From a checkpoint of a small self-supervised audio encoder (BEST-RQ).
Model: log mel input, arch tc_resnet, depths [4, 4, 4], widths [192, 288, 432].
Training: soap at rate 0.0029, 6400 steps.
Data: trained on synthesized solo parts of chorales (CocoChorales), 39062 training examples, 21.0 epochs.
Rows from block 3 of a small self-supervised audio encoder (BEST-RQ), named by matrix and row number. Rows with one number belong to one channel. Each number is 50 + 15 x the weight over its row's rms, rounded and kept within 0 to 99. All counts start at 0.
After each channel's rows are labels from the 100 clips, of 14976, where the channel reaches its highest value: "responds to" is what is common among them; "lies over" is the class under the peak. Only what is clearly more common there than usual is listed. The data: synthesized solo parts of chorales (CocoChorales).
# convs0: first width-7 conv (model.blocks.3.convs.0.weight, 192x192x7, each kernel summed), inputs 96-191
# convs1: second width-7 conv (model.blocks.3.convs.1.weight, 192x192x7, transposed, each kernel summed), outputs 96-191

convs0.182:47 49 39 33 15 55 40 59 15 53 38 38 16 54 70 61 56 60 66 51 65 59 29 33 59 35 53 75 39 29 54 42 51 51 29 58 55 32 34 62 44 45 43 41 32 50 56 57 68 65 56 57 48 44 64 16 45 31 40 44 27 69 56 47 69 39 57 44 50 36 69 32 30 36 71 49 53 76 31 52 47 74 69 52 51 73 25 44 33 41 70 42 56 36 68 51
convs1.182:51 46 67 32 50 41 62 51 73 58 35 45 35 32 46 49 55 64 48 39 55 33 66 49 49 92 47 57 41 45 53 74 44 67 52 64 49 51 86 12 42 45 39 54 34 31 65 44 35 30 48 73 57 35 34 51 38 33 63 33 43 23 51 56 47 51 26 52 50 60 27 37 63 26 25 39 52 50 28 33 67 36 33 26 36 45 68 80 67 51 28 78 35 62 32 02
responds to: violin; trumpet; note E5; note G#5
lies over: E5

convs0.187:32 40 57 29 34 64 26 74 60 30 43 41 36 29 58 47 25 64 68 54 42 73 63 55 56 32 45 39 72 36 52 52 35 58 68 40 42 30 16 59 44 38 70 64 27 74 50 51 53 52 63 51 36 50 66 24 50 13 17 55 20 53 39 53 69 60 41 52 48 56 56 45 21 34 56 55 44 49 49 58 57 31 14 44 44 36 73 33 43 44 51 61 31 27 69 13
convs1.187:40 42 49 46 33 23 57 43 38 41 39 47 45 41 28 52 49 68 64 29 58 33 32 40 57 72 30 65 32 46 58 44 31 39 38 57 50 49 53 27 37 55 34 44 21 20 48 54 43 30 32 27 51 41 33 53 37 41 66 37 43 15 62 71 46 56 19 52 48 43 15 27 44 50 47 29 33 39 41 30 45 39 41 13 17 60 57 63 56 48 30 47 46 53 45 18
responds to: oboe; note B4; note C#5; note A#4
lies over: B4

convs0.84:38 68 40 42 26 60 59 55 53 58 75 39 13 23 57 41 65 51 69 31 32 46 46 34 62 33 39 44 35 34 26 61 51 37 54 61 63 78 30 64 46 52 37 33 47 45 53 52 49 66 45 65 43 52 65 25 15 68 50 48 34 50 27 44 61 49 55 30 24 67 54 54 34 35 52 48 54 53 65 33 46 61 59 49 71 58 39 33 31 18 61 38 09 56 33 75
convs1.84:58 33 62 42 30 30 51 73 73 52 37 45 47 39 30 55 54 67 55 25 66 36 38 61 49 63 29 63 43 50 68 44 36 53 21 45 59 15 48 23 47 64 58 68 21 26 60 55 69 31 45 18 50 28 46 58 37 28 68 22 45 35 56 63 60 48 36 59 55 22 28 36 33 36 57 16 40 64 77 41 59 39 60 20 27 66 53 60 50 53 39 49 63 54 76 14
responds to: violin; note E5; note D5; note F#5
lies over: E5

convs0.59:52 65 45 80 71 16 73 58 67 64 46 57 53 46 32 65 50 46 31 57 57 58 38 68 68 61 55 45 29 72 54 43 53 65 69 46 53 43 55 56 54 67 44 44 74 79 32 49 28 16 55 59 46 66 45 77 33 44 80 63 74 56 61 49 44 54 60 51 76 24 36 44 68 60 61 61 62 45 61 62 81 30 15 59 71 64 36 49 59 73 57 60 78 68 68 60
convs1.59:38 68 31 62 52 59 66 32 31 38 56 62 67 59 63 29 38 32 32 66 36 70 60 35 39 38 61 38 69 29 33 35 55 30 67 31 30 72 27 59 32 40 34 37 66 57 32 59 35 65 57 62 43 63 61 39 63 61 32 57 40 57 40 35 33 66 59 32 25 68 68 60 64 70 36 63 66 39 26 60 31 57 36 63 60 35 39 32 57 32 59 34 37 14 33 66
responds to: oboe; trumpet; note D5
lies over: silence

convs0.13:57 48 55 26 22 56 55 57 52 60 43 54 01 43 57 82 58 35 58 37 59 29 60 34 52 29 39 51 41 33 23 51 60 28 68 56 62 72 40 54 49 55 62 49 76 39 59 54 46 69 63 21 45 50 62 26 45 54 23 67 34 80 71 48 64 50 49 37 12 52 55 45 35 27 63 48 59 51 39 37 53 43 44 49 60 32 30 62 32 23 45 34 47 47 30 39
convs1.13:59 21 65 41 39 28 46 65 72 62 48 40 45 46 31 56 59 66 54 30 61 36 42 67 62 71 44 68 48 66 70 58 39 63 21 51 59 33 53 33 48 53 57 73 27 29 67 58 64 18 38 27 60 26 42 60 29 30 58 24 52 40 48 65 42 53 37 61 69 38 23 40 33 25 44 27 33 65 67 30 55 30 58 23 34 71 64 73 52 60 39 55 63 63 85 14
responds to: violin; note E5; note F5; note D#5
lies over: E5; F5

convs0.170:45 71 53 25 24 57 44 73 66 43 63 49 36 57 60 51 84 59 63 48 69 43 76 40 47 27 30 43 47 34 34 62 52 43 59 50 68 49 44 45 21 40 59 49 49 81 50 33 55 75 36 54 35 49 62 28 50 60 34 45 25 56 48 23 52 52 32 35 19 52 78 75 48 35 68 35 82 51 33 27 44 29 47 39 59 65 31 28 49 22 39 36 34 65 35 56
convs1.170:70 29 65 57 50 38 43 66 58 59 47 30 41 40 28 63 55 76 48 39 83 34 26 58 62 59 54 71 38 59 68 51 35 59 51 59 64 65 68 40 58 70 59 77 36 53 75 64 76 38 39 20 63 38 39 79 47 35 78 33 59 46 57 80 56 46 46 71 76 23 22 30 42 25 46 35 35 77 47 39 53 48 56 33 34 71 65 71 51 50 49 64 60 59 79 30
responds to: violin; note E5; note F5; note G5
lies over: E5; F5