A small self-supervised audio encoder (BEST-RQ), trained from scratch.
Model: 17.2M parameters, log mel input, arch tc_resnet, norm batchnorm, activation elu, depths [4, 4, 4], widths [192, 288, 432].
Training: soap at rate 0.0029, 6400 steps, batches of 128.
Rows from block 8 of a small self-supervised audio encoder (BEST-RQ), named by matrix and row number. Rows with one number belong to one channel. Each number is 128 + 24 x the weight over its row's rms, rounded and kept within 0 to 255. All counts start at 0. Numbers have three digits each.
After each channel's rows are labels from the 100 clips, of 14976, where the channel reaches its highest value: "top examples" is what is common among them. Only what is clearly more common there than usual is listed. The data: synthesized solo parts of chorales (CocoChorales).
# convs0: first width-7 conv, stride 2 (model.blocks.8.convs.0.weight, 432x288x7, each kernel summed), inputs 144-287
# convs1: second width-7 conv (model.blocks.8.convs.1.weight, 432x432x7, transposed, each kernel summed), outputs 144-287

convs0.385:159117145150174124156148131101167134120127112054139133122177157080136130122136125168141060145100143088108105138136191119115161132097112095117111139178095142145133129114114112119094127132080105132154120092117113082141132156114143091101105073112173098138102161149071108141107145120134100145098137155114145135101068143068142097135105172151097132100147096115122109082119105131145139126109121111114110137121132120148120126129123108137150
convs1.385:130097082143134160076112199063123121137131102162149137137130117135119113112113125155138156114111097137117123104155094129181100104188181129125127100112110105142177144122113148155167145150172169163115099162124169110133158160133139129111113129134134087151114095096136128092123168140134119167167140145112080108142120116147112174133112128189127178108112125113130124119162117111116162081106137144169162136129118131120156162173145129150126
top examples: bassoon; note C4; clarinet

convs0.352:094135130124122162119142099155112154123138138087162147129151072062089120147121118119134156151175124136139123104079139143132088145151153154081117117124125120128136145147133106086155156112109133098119080132134158103156143099140116145108141141136095116163123137132068121110106090174173085114133139097125152079112124095150120164128130129135094143117113119121152147161117102123089139133103176128130134116124132102116175177166154125083134
convs1.352:109133171135160173139132104109103104067086111133115125123112122104087111145142121110131098092104150125102142078125122104135099140089133133118132150122104113158113176164137162103135120128136133166125153140072135112111119139131110138130077120090091140122131157110130101140141126118127153099103137143103164123155146058115134129080136151147114140123120114136149120171108114127117112138103082135110109124136120176125127133087127111147132
top examples: bassoon; note C4; note A#3; note G3

convs0.119:148158106126099124115141122151145142134099178115109151104119108190151131105139174142109126111104140088163124156118066136188105114154146125090093131104133128110100115116102094135133095113112096147086121106133164104121116115124142128114150152136166149139160098111120113124119091114122129150100143102144149106151153091142128102128136122162106123127161112127153122117111126126090126149144133149189095068136135151131148160162134123134130
convs1.119:153133165126120160155132153123109084112130165192153129160105133117112091111141151130139106065118178106100128085115136118174106152066179149121173155113163137092086115103150144108118098142107136173127150091185129115173149109122120071138115116118096138153111134139169152104162156165137118141140176153115153133111096130142125150136106146139144129161104129092167126152174121119165135144135137137129147118149128159133121204120141121149142
top examples: bassoon; note D4; note A3; note C#4

convs0.303:159132136113103139144106138089106090126079129129111160083134131111143122111155144131124109113156115114128135133139083161145108108146123148139147119100095123094126085115134109132142140138147126149150135099165157151065135090095107156179153140112080149140121140149121134116078080085099105124137148133140119171091124161151134171145130127126107131153127078103119138167111154124122108156129133159119134104135133178157075097122100136158137
convs1.303:096125145141127136163153096151119113148088126104170143165132141112159121146137139130084104096095160131103125143135138168093147101107113113112113166152148089103153120092133156140130077165124126151160115078096113153159120108139129145102170152151068132113146146139163166153127083140130152055156097170120131118075128095148102140157137128109151097131103190154129159143122107118150145121132094144134135130086122101161095112121132118140125
top examples: violin; note D#5; note F5

convs0.65:099147157109127170103138112083103065120144125172143149120134106169153111165125128155111121154152103148101111143111134131119092143133139151108084094141142163163126136104113136100120114122173122105138117134156132139133135109128104114152121119134156123148151138137143114129107147146147116133158106157117135151094122149155121135133108090087096109173115144163142158110138151144145116140107146126133197148117133128103152089132125144112105
convs1.65:099117094126110168082140103118121098137122103121136114145122136098149204143126131092092127143081128103098131186160126107100131120111121103117140149104116132118084108117192128140164135132157134099106147153127131166131059094121152121159135094139119110099172152110140091106165141131130125129115121129100161107154128122139122121080126127109123072126127095141159142106120157103130184117200158113135127169130134113128132112124125111149117
top examples: bassoon; clarinet; trumpet

convs0.39:144122131138127110148173122095136117125126138136136159120127150144113118121091127090154118158131109133069132102177142129113151135102131119145128098146090123146134138113136105105122135140108130115109121149159081144176134092161111145126140149138126164118107098118089101146151112126084123076133103112127136156123127141135127149097094217119119142145122113099108119128151117076149115152128122107109156086153127177077138112093107092124157
convs1.39:120165128112116097139115117117111136094129129101122152120139136113112101141126097157095132164096122137161119117132109165120123140125101140134156130161122107090106110149105120139120117144125148159148060169120105149105145104129127133103124134153131086122180131130130155117120119126122103112160122093146086138099143097153143142102126119105135100089128132101107104144130109113121148103153098148140096120114115087119128134094137149169122
top examples: bassoon; note A3; note G3

convs0.11:099114084181149105139110124165124159148126137135130172102125134100146120136124131136111109130124099151123106123160144152139139153133124157126100124110119148098145135136138140125126137151108100162159115161086159103133118150125163109093107149174130028116128129111141144150090150099115130126115117131114153166157092162117079131159129124122124137119191103148133115099122128150133092106110157180146144118101121134138117098138103132071097
convs1.11:143093130139130114136139126142102118136121083118101094163138162098131176125116127119157142152136117137120128130109103158129142117150100124149104111132145132143133139123137108191092144131130101095173123129168152142173126130149137153077117138068156139155125167106107127135156161123119126177122121115140151135120128131121087108130114119136139129123106145161129113080110147120164129138081159173092098159159133098119123130111137184120102
top examples: violin; note E5; trombone

convs0.425:116102100145093160133113126151098169115122154157131193119127124090087086150133114110140085121096128075152125158157100151128153143189155142141129169118123117131142108103146150174122154154111130139106123127127129126112126170166145125172118146152113105150083137093123169119114095119164134160120140191124189123089093120121136148151083131157133151142149126135117158108122138144120106122131168139136111131132124084153118121139122118147111
convs1.425:106134140131169112138135114134104129120123140078109104114166111125132142157165141123110183129109169167132081156129136142102104149130099199136084137129118107184106145124116108127124111116122092146166082134139130139123136113127134139141158126120104123100099131120111166121147120113105099122126073171134102121102102153133150119119133138141130125087131142143100102124133165105141134186130144161095109086125156118133129115130099127169121
top examples: violin; note D#5; note G5

convs0.173:103113151116105096118121146142134129091156111093120092133121118119143075132153137169159137132140149102149125155133099100152152170127142142128057160160110147158112156126145119127129125115129123150108158152144113213098160106117115116100124150091105127118089134118148125104136134077166120126133168162088088118102085166152134131132107165166140123100139140130096125146156118141117126163117120122161151156135156127117111138152150082105185
convs1.173:124148124156146099112111147099151135150117127159119119134094126108128159149123100150089196168116139146157116164121133123075114148114097150162120120148137128124107123107089128132184125121098124096110108170103136082095070131102125149145152141101125113128145132133126090083156095133143129127180147142089139132115137104190150118144127173089085131127117132142143152123091170097104122130108149157173141107120124132115195147140118106111122
top examples: violin; note E5; note F#5