Weights of a small self-supervised audio encoder (BEST-RQ): depths [4, 4, 4], 39062 training examples.
Rows from block 3, named by matrix and row number. Rows with one number belong to one channel. Each number is 500 + 50 x the weight over its row's rms, rounded and kept within 0 to 999. All counts start at 0. Numbers have three digits each. After the name is the row's rms in percent of the matrix's.
# convs0: first width-7 conv (model.blocks.3.convs.0.weight, 192x192x7), inputs 133-139, a 7 kernel for each
# convs1: second width-7 conv (model.blocks.3.convs.1.weight, 192x192x7, transposed), outputs 133-139, a 7 kernel for each
convs0.118 079:517450528458583506523512417421484488435419523520545589570560549514520530491490496424447435424505586571513519447530523580467505510487539499479457458
convs1.118 083:459467501437468455482471488527514529458487404394416442441430418468481480522507517463551530570527559543533496538557541538473537533537577535579543559
convs0.119 110:490506525505465496523468488507458461485513542513479574454474426521501542536505522525486516469543497418341588605502484525518505491496555532539536525
convs1.119 082:428474471505494543495541530500565536538439425438408486459472465499504475420443410501482546398395417476475533470434463445516496460523523481469565552
convs0.120 084:540473466522522471532604548496453487477495559507549469420571502573527519567548509495510552602640570606575569497537464498564553487556523501505454490
convs1.120 117:576542543543549508503452417414431440472492518536521502501497519475483425426411462487464431474470476459462410396412435445448507427422422436444470455
convs0.121 090:441515484475452446467444482440481428453430592578528566562639572458484478494513463497481419492431382562500492556495565464530484573475498465494498509
convs1.121 061:447488487463495500549476500464483434457488424429427444424427487459415502440394450397497429477462560494538496536518481417485486599556492495482454476
convs0.122 087:472476526479506538493528509466497427467486563537474413560542579496472495488569483452422494582510568512440541516423456573533583478534455585443570502
convs1.122 109:525556514573509525484427429391410421463485538510501515482503515495480485376464418491446509436525456478443457422432416424472454424432404434417462472
convs0.123 090:601557583526550553521476437465549449411439502582503511461506526534510513468441409445507511474483536555528454411518563461428475556520516506571621580
convs1.123 085:452484447482453505438504501498498485456400415413398391424483448460477533505567460493515527470555437502448534524560558500500488537514507499552502491
convs0.124 085:515435471467459498482533523444523514515511461552432462454549555457460462417518550498418538579599639530482482536501509486472547471439485484501561541
convs1.124 115:530541521557544513486458434383404410444454521500523542484500527463467438385422431485426469457498487467479431424404422432486496440429469478435417461
convs0.125 111:498508562542507563563447418430417376423503448465437484507478496408410436388395427457507515530549522507536522536520508459467463480514488476457474499
convs1.125 116:558555544540527497482500464448440439457464576553556587558552538475461467459500466487422446458456449464453494453435438444463469511501488506489482475
convs0.126 100:536518491440509532518389364377452437445464576566547473497504547523546517518513531547439380425397463398350481493468508444421455509507525483500564600
convs1.126 072:478451508482527506586524496466480526445485412409448437461395462380433396468360433422527493530460513490460458431423426431395488448463465451524473464
convs0.127 091:546494473469386365441484479463482495495527520520581490538618565490403462515528495528478549561534521541499477470521553517507510386419405548464506555
convs1.127 112:578614584602550584560476472447445428472479557576560529521555549488493499418474437517445505482523427432445475468462426444440448433436422445426455475
convs0.128 087:543561545577522507561530514529450475497531573541545536567515513486546502492488465487500574574525488511590559479484516515522508532436490412447478540
convs1.128 120:597582606562589536537472433425441428457473561537553538529527544490475443457398477417451418508441482443486438429396441425461491472447465456459438456
convs0.129 093:592593485494484567576546546455509473493497460453434479442519536504440473470452429438568558564523479538556482517424486488501515514503463448406535447
convs1.129 107:578576534578534550508469448389415443480469546543518495498538538466453443409454436480404457414493464453425472472482444437485493451451435470474473479
convs0.130 079:581581567511531575548481477484502552535489530577532592568682723474521462519572575570575620534519526485404477414410424524529465505453463460539499537
convs1.130 121:555538552550564523519480438411408393450484542508513494482497527505489449403387459438463431477464480444448441443416389393453485462437428408423440464
convs0.131 112:503526569489528505625545476488477533530528462460439442377416378531563512527539484473510489498417308390432449481446478463448490564549559506505506505
convs1.131 087:414403446408454381462473492488470491452472406401378429449447513478468488509448465397526464536455492400481490533502480470473512525475521543515465479
convs0.132 125:566536555558591517517481499545505522435448464482574511469527533453493486469481468480410410463548497585543487447474474440520432471494508449464469469
convs1.132 103:568523574533563512546487457408388427497512535523502496521502507498455400461384546458484398501459475470494421415383404439473509501464465440460469477
convs0.133 081:483481516552491518467424487426361443449490464469473450537443515501469493478537593552494592463564519421482528500529427520510466547589516573544562512
convs1.133 080:394420415431426486480517531517491499507465436460482473446477470474485461461456414512555609465527486578507524507492502534543529485541500502499534550
convs0.134 116:488587465578487593443543569537560576530529501566489514546528520514488550510484518454503573326395489365531540480564462552425420548558468551504536586
convs1.134 082:417467362484388534405515505499503490554421421388461462442514421496536505505551434556449595459596439530411535524582556518566466521507492550527470431
convs0.135 091:482528454480584588553535555523533480470507504509549438462520523527522509436427474482560592613561554569637455481462484541495571496525499440479516501
convs1.135 119:573565546545564538509464439392394409449495532556529485458491533513487442448453449466421466455429413422496433419427438428458467461468437444469478451
convs0.136 089:440463439420369438458484446514454537573546550520550439533483479474437443481463534514451577520542634507549581541582475541519473503423506458533465584
convs1.136 103:629608639603629551579475466457466478470506552540564524536521531483480440474385507447507459525467507426468461482444475491473522454433458453469481483
convs0.137 082:518493506478483418527547493554528534533571430414402413524473494492535543564527532519488547560614580626613438377537521534447601520493430464414501503
convs1.137 127:607578585540552512529499461460435428449495547538535511504533558492490466442414446460452442483443451441469435420447432418425486469464446455442442460
convs0.138 085:513532527527590493558505444489515483486564561444401417461441482441523499499511517538499534509571520541603517489552470544493528435487495452453548579
convs1.138 113:607610601578579539523452435444460443474466564557563570545553556487487454461455462436428487508469469436460465448467460482480461452419455474448447441
convs0.139 094:559491442496511596518519486484459458457437461508450481597513589544571557547412433532511645587495502511538533433432539532615487575457447393450444518
convs1.139 116:589560580541572497535449426418438430448482519526582509467485524450469433454383475441504433495461535455462416453438470458423466451395441439422442482
convs0.140 079:607559493482482517502553520472433431533540477496487528440480575505464432402443464502639625528532551565504431496437420402471534460382422449500535488
convs1.140 124:569558547559548532514475450415411418453475555551529505505537531504487441411430459482411448441459466450442453433417399400460480443447433432439463453
convs0.141 085:421438549492489470433467491570437504511469521535463509501471495495528503495474477436471576457506619534574519528580491514498497508479495469531459466
convs1.141 116:572590595555565495526461452438428427415465558557550534539542553485453457440385474413456417492392452445482474484437444445462503470489509462455475477
convs0.142 092:502536474537559516542511475534481515476514544483440535500546536473449471524453395411506534543563525445494469377507500542488522477420540445480489478
convs1.142 115:567561576545573529563487442417419401434465575546506518553532544483473421461412489433450439482401452455481445443425442449476499478442420424457465464
convs0.143 109:469510476554573475515561467567506600532499535468546547474531615477522486531593558552551602508587487514555587430488495458469507474471526494521471502
convs1.143 116:577537548503542504499446419409394391445468543522491509519483511501512446486348473436478447492428505461491453451412417401432520459449458450421455462
convs0.144 088:529477575498583571545418480424475383466446397500435542449528500482480455474501515563575478545536538563438381575442487423434422594440542485535483474
convs1.144 079:417458516395474451551531579530490500445431420439459474454449483486475486444458493481607498523398575440522547582497506523528576564519559478527536561