config = dict(
    arch='tc_resnet',
    hop_length=160,
    codebook_size=1024,
    mask_prob=0.08,
    norm='batchnorm',
    activation='elu',
    beta2=0.95,
    eps=1e-08,
    max_precond_dim=1536,
    one_sided=True,
    ema_decay=0.999,
    steps=6400,
    epochs=21.0,
    final_lr_fraction=0,
)
Rows from block 2 of a small self-supervised audio encoder (BEST-RQ), named by matrix and row number. Rows with one number belong to one channel. Each number is 128 + 24 x the weight over its row's rms, rounded and kept within 0 to 255. All counts start at 0. Numbers have three digits each. After the name is the row's rms in percent of the matrix's.
After each channel's rows are labels from the 100 clips, of 14976, where the channel reaches its highest value: "lies over" is the class under the peak. Only what is clearly more common there than usual is listed. The data: synthesized solo parts of chorales (CocoChorales).
# convs0: first width-7 conv (model.blocks.2.convs.0.weight, 192x192x7, each kernel summed), inputs 96-191
# convs1: second width-7 conv (model.blocks.2.convs.1.weight, 192x192x7, transposed, each kernel summed), outputs 96-191

convs0.92 153:105120141131109144164110109145149115130103149105114127084137117171070155117127119173085124101061134118125119142153125117112129123129140147148164149102091102093089144130130155145123109101114160114120159119104143137104118086171116104103147183109167109144090142157163149138137151095144081143
convs1.92 092:108127125101083137170126112106106095129147126134123145096078117143122093121109113139142102121093082062140131103087104077140088108134097142103155126098114137114093122120107142142097106116101115099159097084112121092096142132108083127118094138125106131117111137086165172110111129112105139104
lies over: A#3; C#5

convs0.123 082:107078103113123099145150143125149116112123151173106099154122153108123161127093109115104138159136130112128107122135096128141130129142156084122085098148127087132175085090121096075151111129174140101138171103078135132118096083169098115152136105103147114112144150127123065099088138108127127111
convs1.123 070:135155121174125147137141134135141118178100130136157142124140155170138083141131125178178136134102083093150161159128131124120102141174126155118144165118106130118112162142139141110154140165098150135159126139151105147130182146149118120166105155166109161124113140109147173127177122135122142144
lies over: G4

convs0.47 135:114103109109112138160134107131118133117114107077113137157086094148124107115143097142156134155136095140133132082096141168127059145191106158112179126147084124091126132131085122145115107139123150137166106117123125150119121107169080130160158182157110071146163091118113146099134102097159145090
convs1.47 098:118141122150091153155116092121096108113125105111111124119107130120107085115114107121132077088079081103127100139103094082095116084113090136094160129084101115105104136130128132122122106106127122123153095066106109107113148098126102119097088132125084096127084144093122163110134119101114119125
lies over: A#4; C#4

convs0.49 076:163145168152141103165131117128125159134099136089129134158141148131129154173144135122175158128149115157110142127138152119141135158152131126146122120132146120131148136181168114165137131116168117159117150121159105161142156149150117097122161121130126193123149109151149170146128107139105161124
convs1.49 077:082099135109132100089107155113117139111144103124095122091139109110090130114172151119099137147125132129105076115125097140110136108094135116127134109102150093151126103113102108153094114101140104115116141132110122099129089146102137143112166096092133073085132119135111106098109101108094110104
lies over: silence

convs0.27 122:092084138082133135136121154126119093115145099111149084142135135152123139137160112162104100127156078134106141075093140107136122100158086115147132108135140113128151101090099153131128106158125146111130184143099164120141162124104161110148139129135106115127133114119143145071149117114138087143
convs1.27 083:116161132154081151173151106127106085148089128126136138083100131158130082136092119137174088103117078136133173143132112095126097116105098123097147137141117143074140136135117146110146130139087128139145106098112123145127146103135105114136090147143101119129125135080159159110107107116134142136
lies over: silence

convs0.22 094:084100139078086138173131141141118131076133115199126138152123146116165128126127112140146103141130132094131139129136120129120106106125129123156184132146119079114134156081099136128155065164156125136166107111098132110125098076155136158152120135135143099113102117122113110099153148080119101114
convs1.22 075:112151122122108113151134084102103107144097140094124129093116105128096100098120126158137093118094105099115092109149101105086130117111108097078150111104120110112108111128116119105109108099117134096146112107085112098132121122104100127106097158097095095127088125122142154096095112092103107084
lies over: A#4

convs0.31 090:102127139084104166149109159112122109075126156161121172158152124096150144070121134107122123114145134107141137123153121141127107139130126124135185121159124134113144174088106152156114067127157127164154085110119137132116129094143154128116129138158118130112137090128130135095133128098119138093
convs1.31 078:123111112121085104158129093101105121147094140104128120100110110148102093128122121164139098148082090075116095119128083097088113111115128108097158144104118095120104097125117129109106098123112148083160132096103086103124127108117074127107114160099105094136064147109134139090112109085112096099
lies over: A#4

convs0.16 085:120115111108081088153119144140113122118165136133138126124108155143158143152124121141112098129147141102171126091097115103130122126129121145126123094126120073109168090086083125104143103180167143107153175137070155133124103121132130147150151103128137108114141116115122100073120132094142131140
convs1.16 089:144145111172094151156160114135138091170087126129157141128129146160132079119109111160175105113097079108117155140145120106126105119142110158099156163130098123098096144154139144095136130159081152126163125091130105142133176125143099109150091161149100140138084147104155174127143123115123139129
lies over: D#4

convs0.26 086:135110139124099165171136170126105121072110137201106147141140135127132129143137137109152089155121139106068141106057112177131105107150165132121179121152067132105150140100119125106131076159150143157154103108127153116109085091166132150154120125128143147126082120153105134068119096097110134109
convs1.26 095:119145118138094134158135075116112093131086135120121131114105108139126081109111110163140090092089091088141099111119108081111113111118087128099162133111115112114086122140114136106112105114111131094150108089123076111132149119119096110103089154119071109140083141119137168097127138098120116103
lies over: F#5

convs0.71 072:162166159144144118117136144134139165168116144097161176167115138159134136167120144104147150119130114118117133123112140141125171136145104156100081140128123152171144126162130087114103167138123149122141158106158095128136175122116118134134160104088089147146122154135147128164152145150104145129
convs1.71 126:098098140099142084102104144097109156104165102115098112100144108099099142117158142112103134158134131129105097108144093142099147104101144109144127111099155098139148112105111097164102110109158107104106139139102133106135089148109140143103153101098142086083136103147112111106095105102096111100
lies over: silence

convs0.174 078:131171139132146107153117137085124142153112143154125132167131115131144143138145131140171146113091099145139125115139152164150075185152159149146150106100112116116165157189109153135141125154123125170137108136128170142134154136191086146151158152147105157154145127140173178115127149135079153133
convs1.174 111:103102134110137096107095129094111157102145108095097109094145105111085147109159137104104139153127134123108094105127101130103142095105139099131134102098142102137128101104111091148101105108145095096111137129107136106134100144102138122104149097091138082081126101138105113093091095108098114100
lies over: silence

convs0.128 128:126114125098118155128144161098129140127123144109117151137140165149112121097152137157132126156167094134101141098131120178122109113149115130096160130120061173106101151115110155144111097163102134161143106109115149097057127103166111107104126138162160122145092094104161162105185119120092113158
convs1.128 081:123107125139128131153110072133100111098108137134109117105087081133118076111101104144140082132095078075150111109100118094127109130100114124087168129128111117091120131136120156126107116118126124112154118110116088103122140102129083108112109153124096110142090148086137140099091133105121113095
lies over: F#5; C5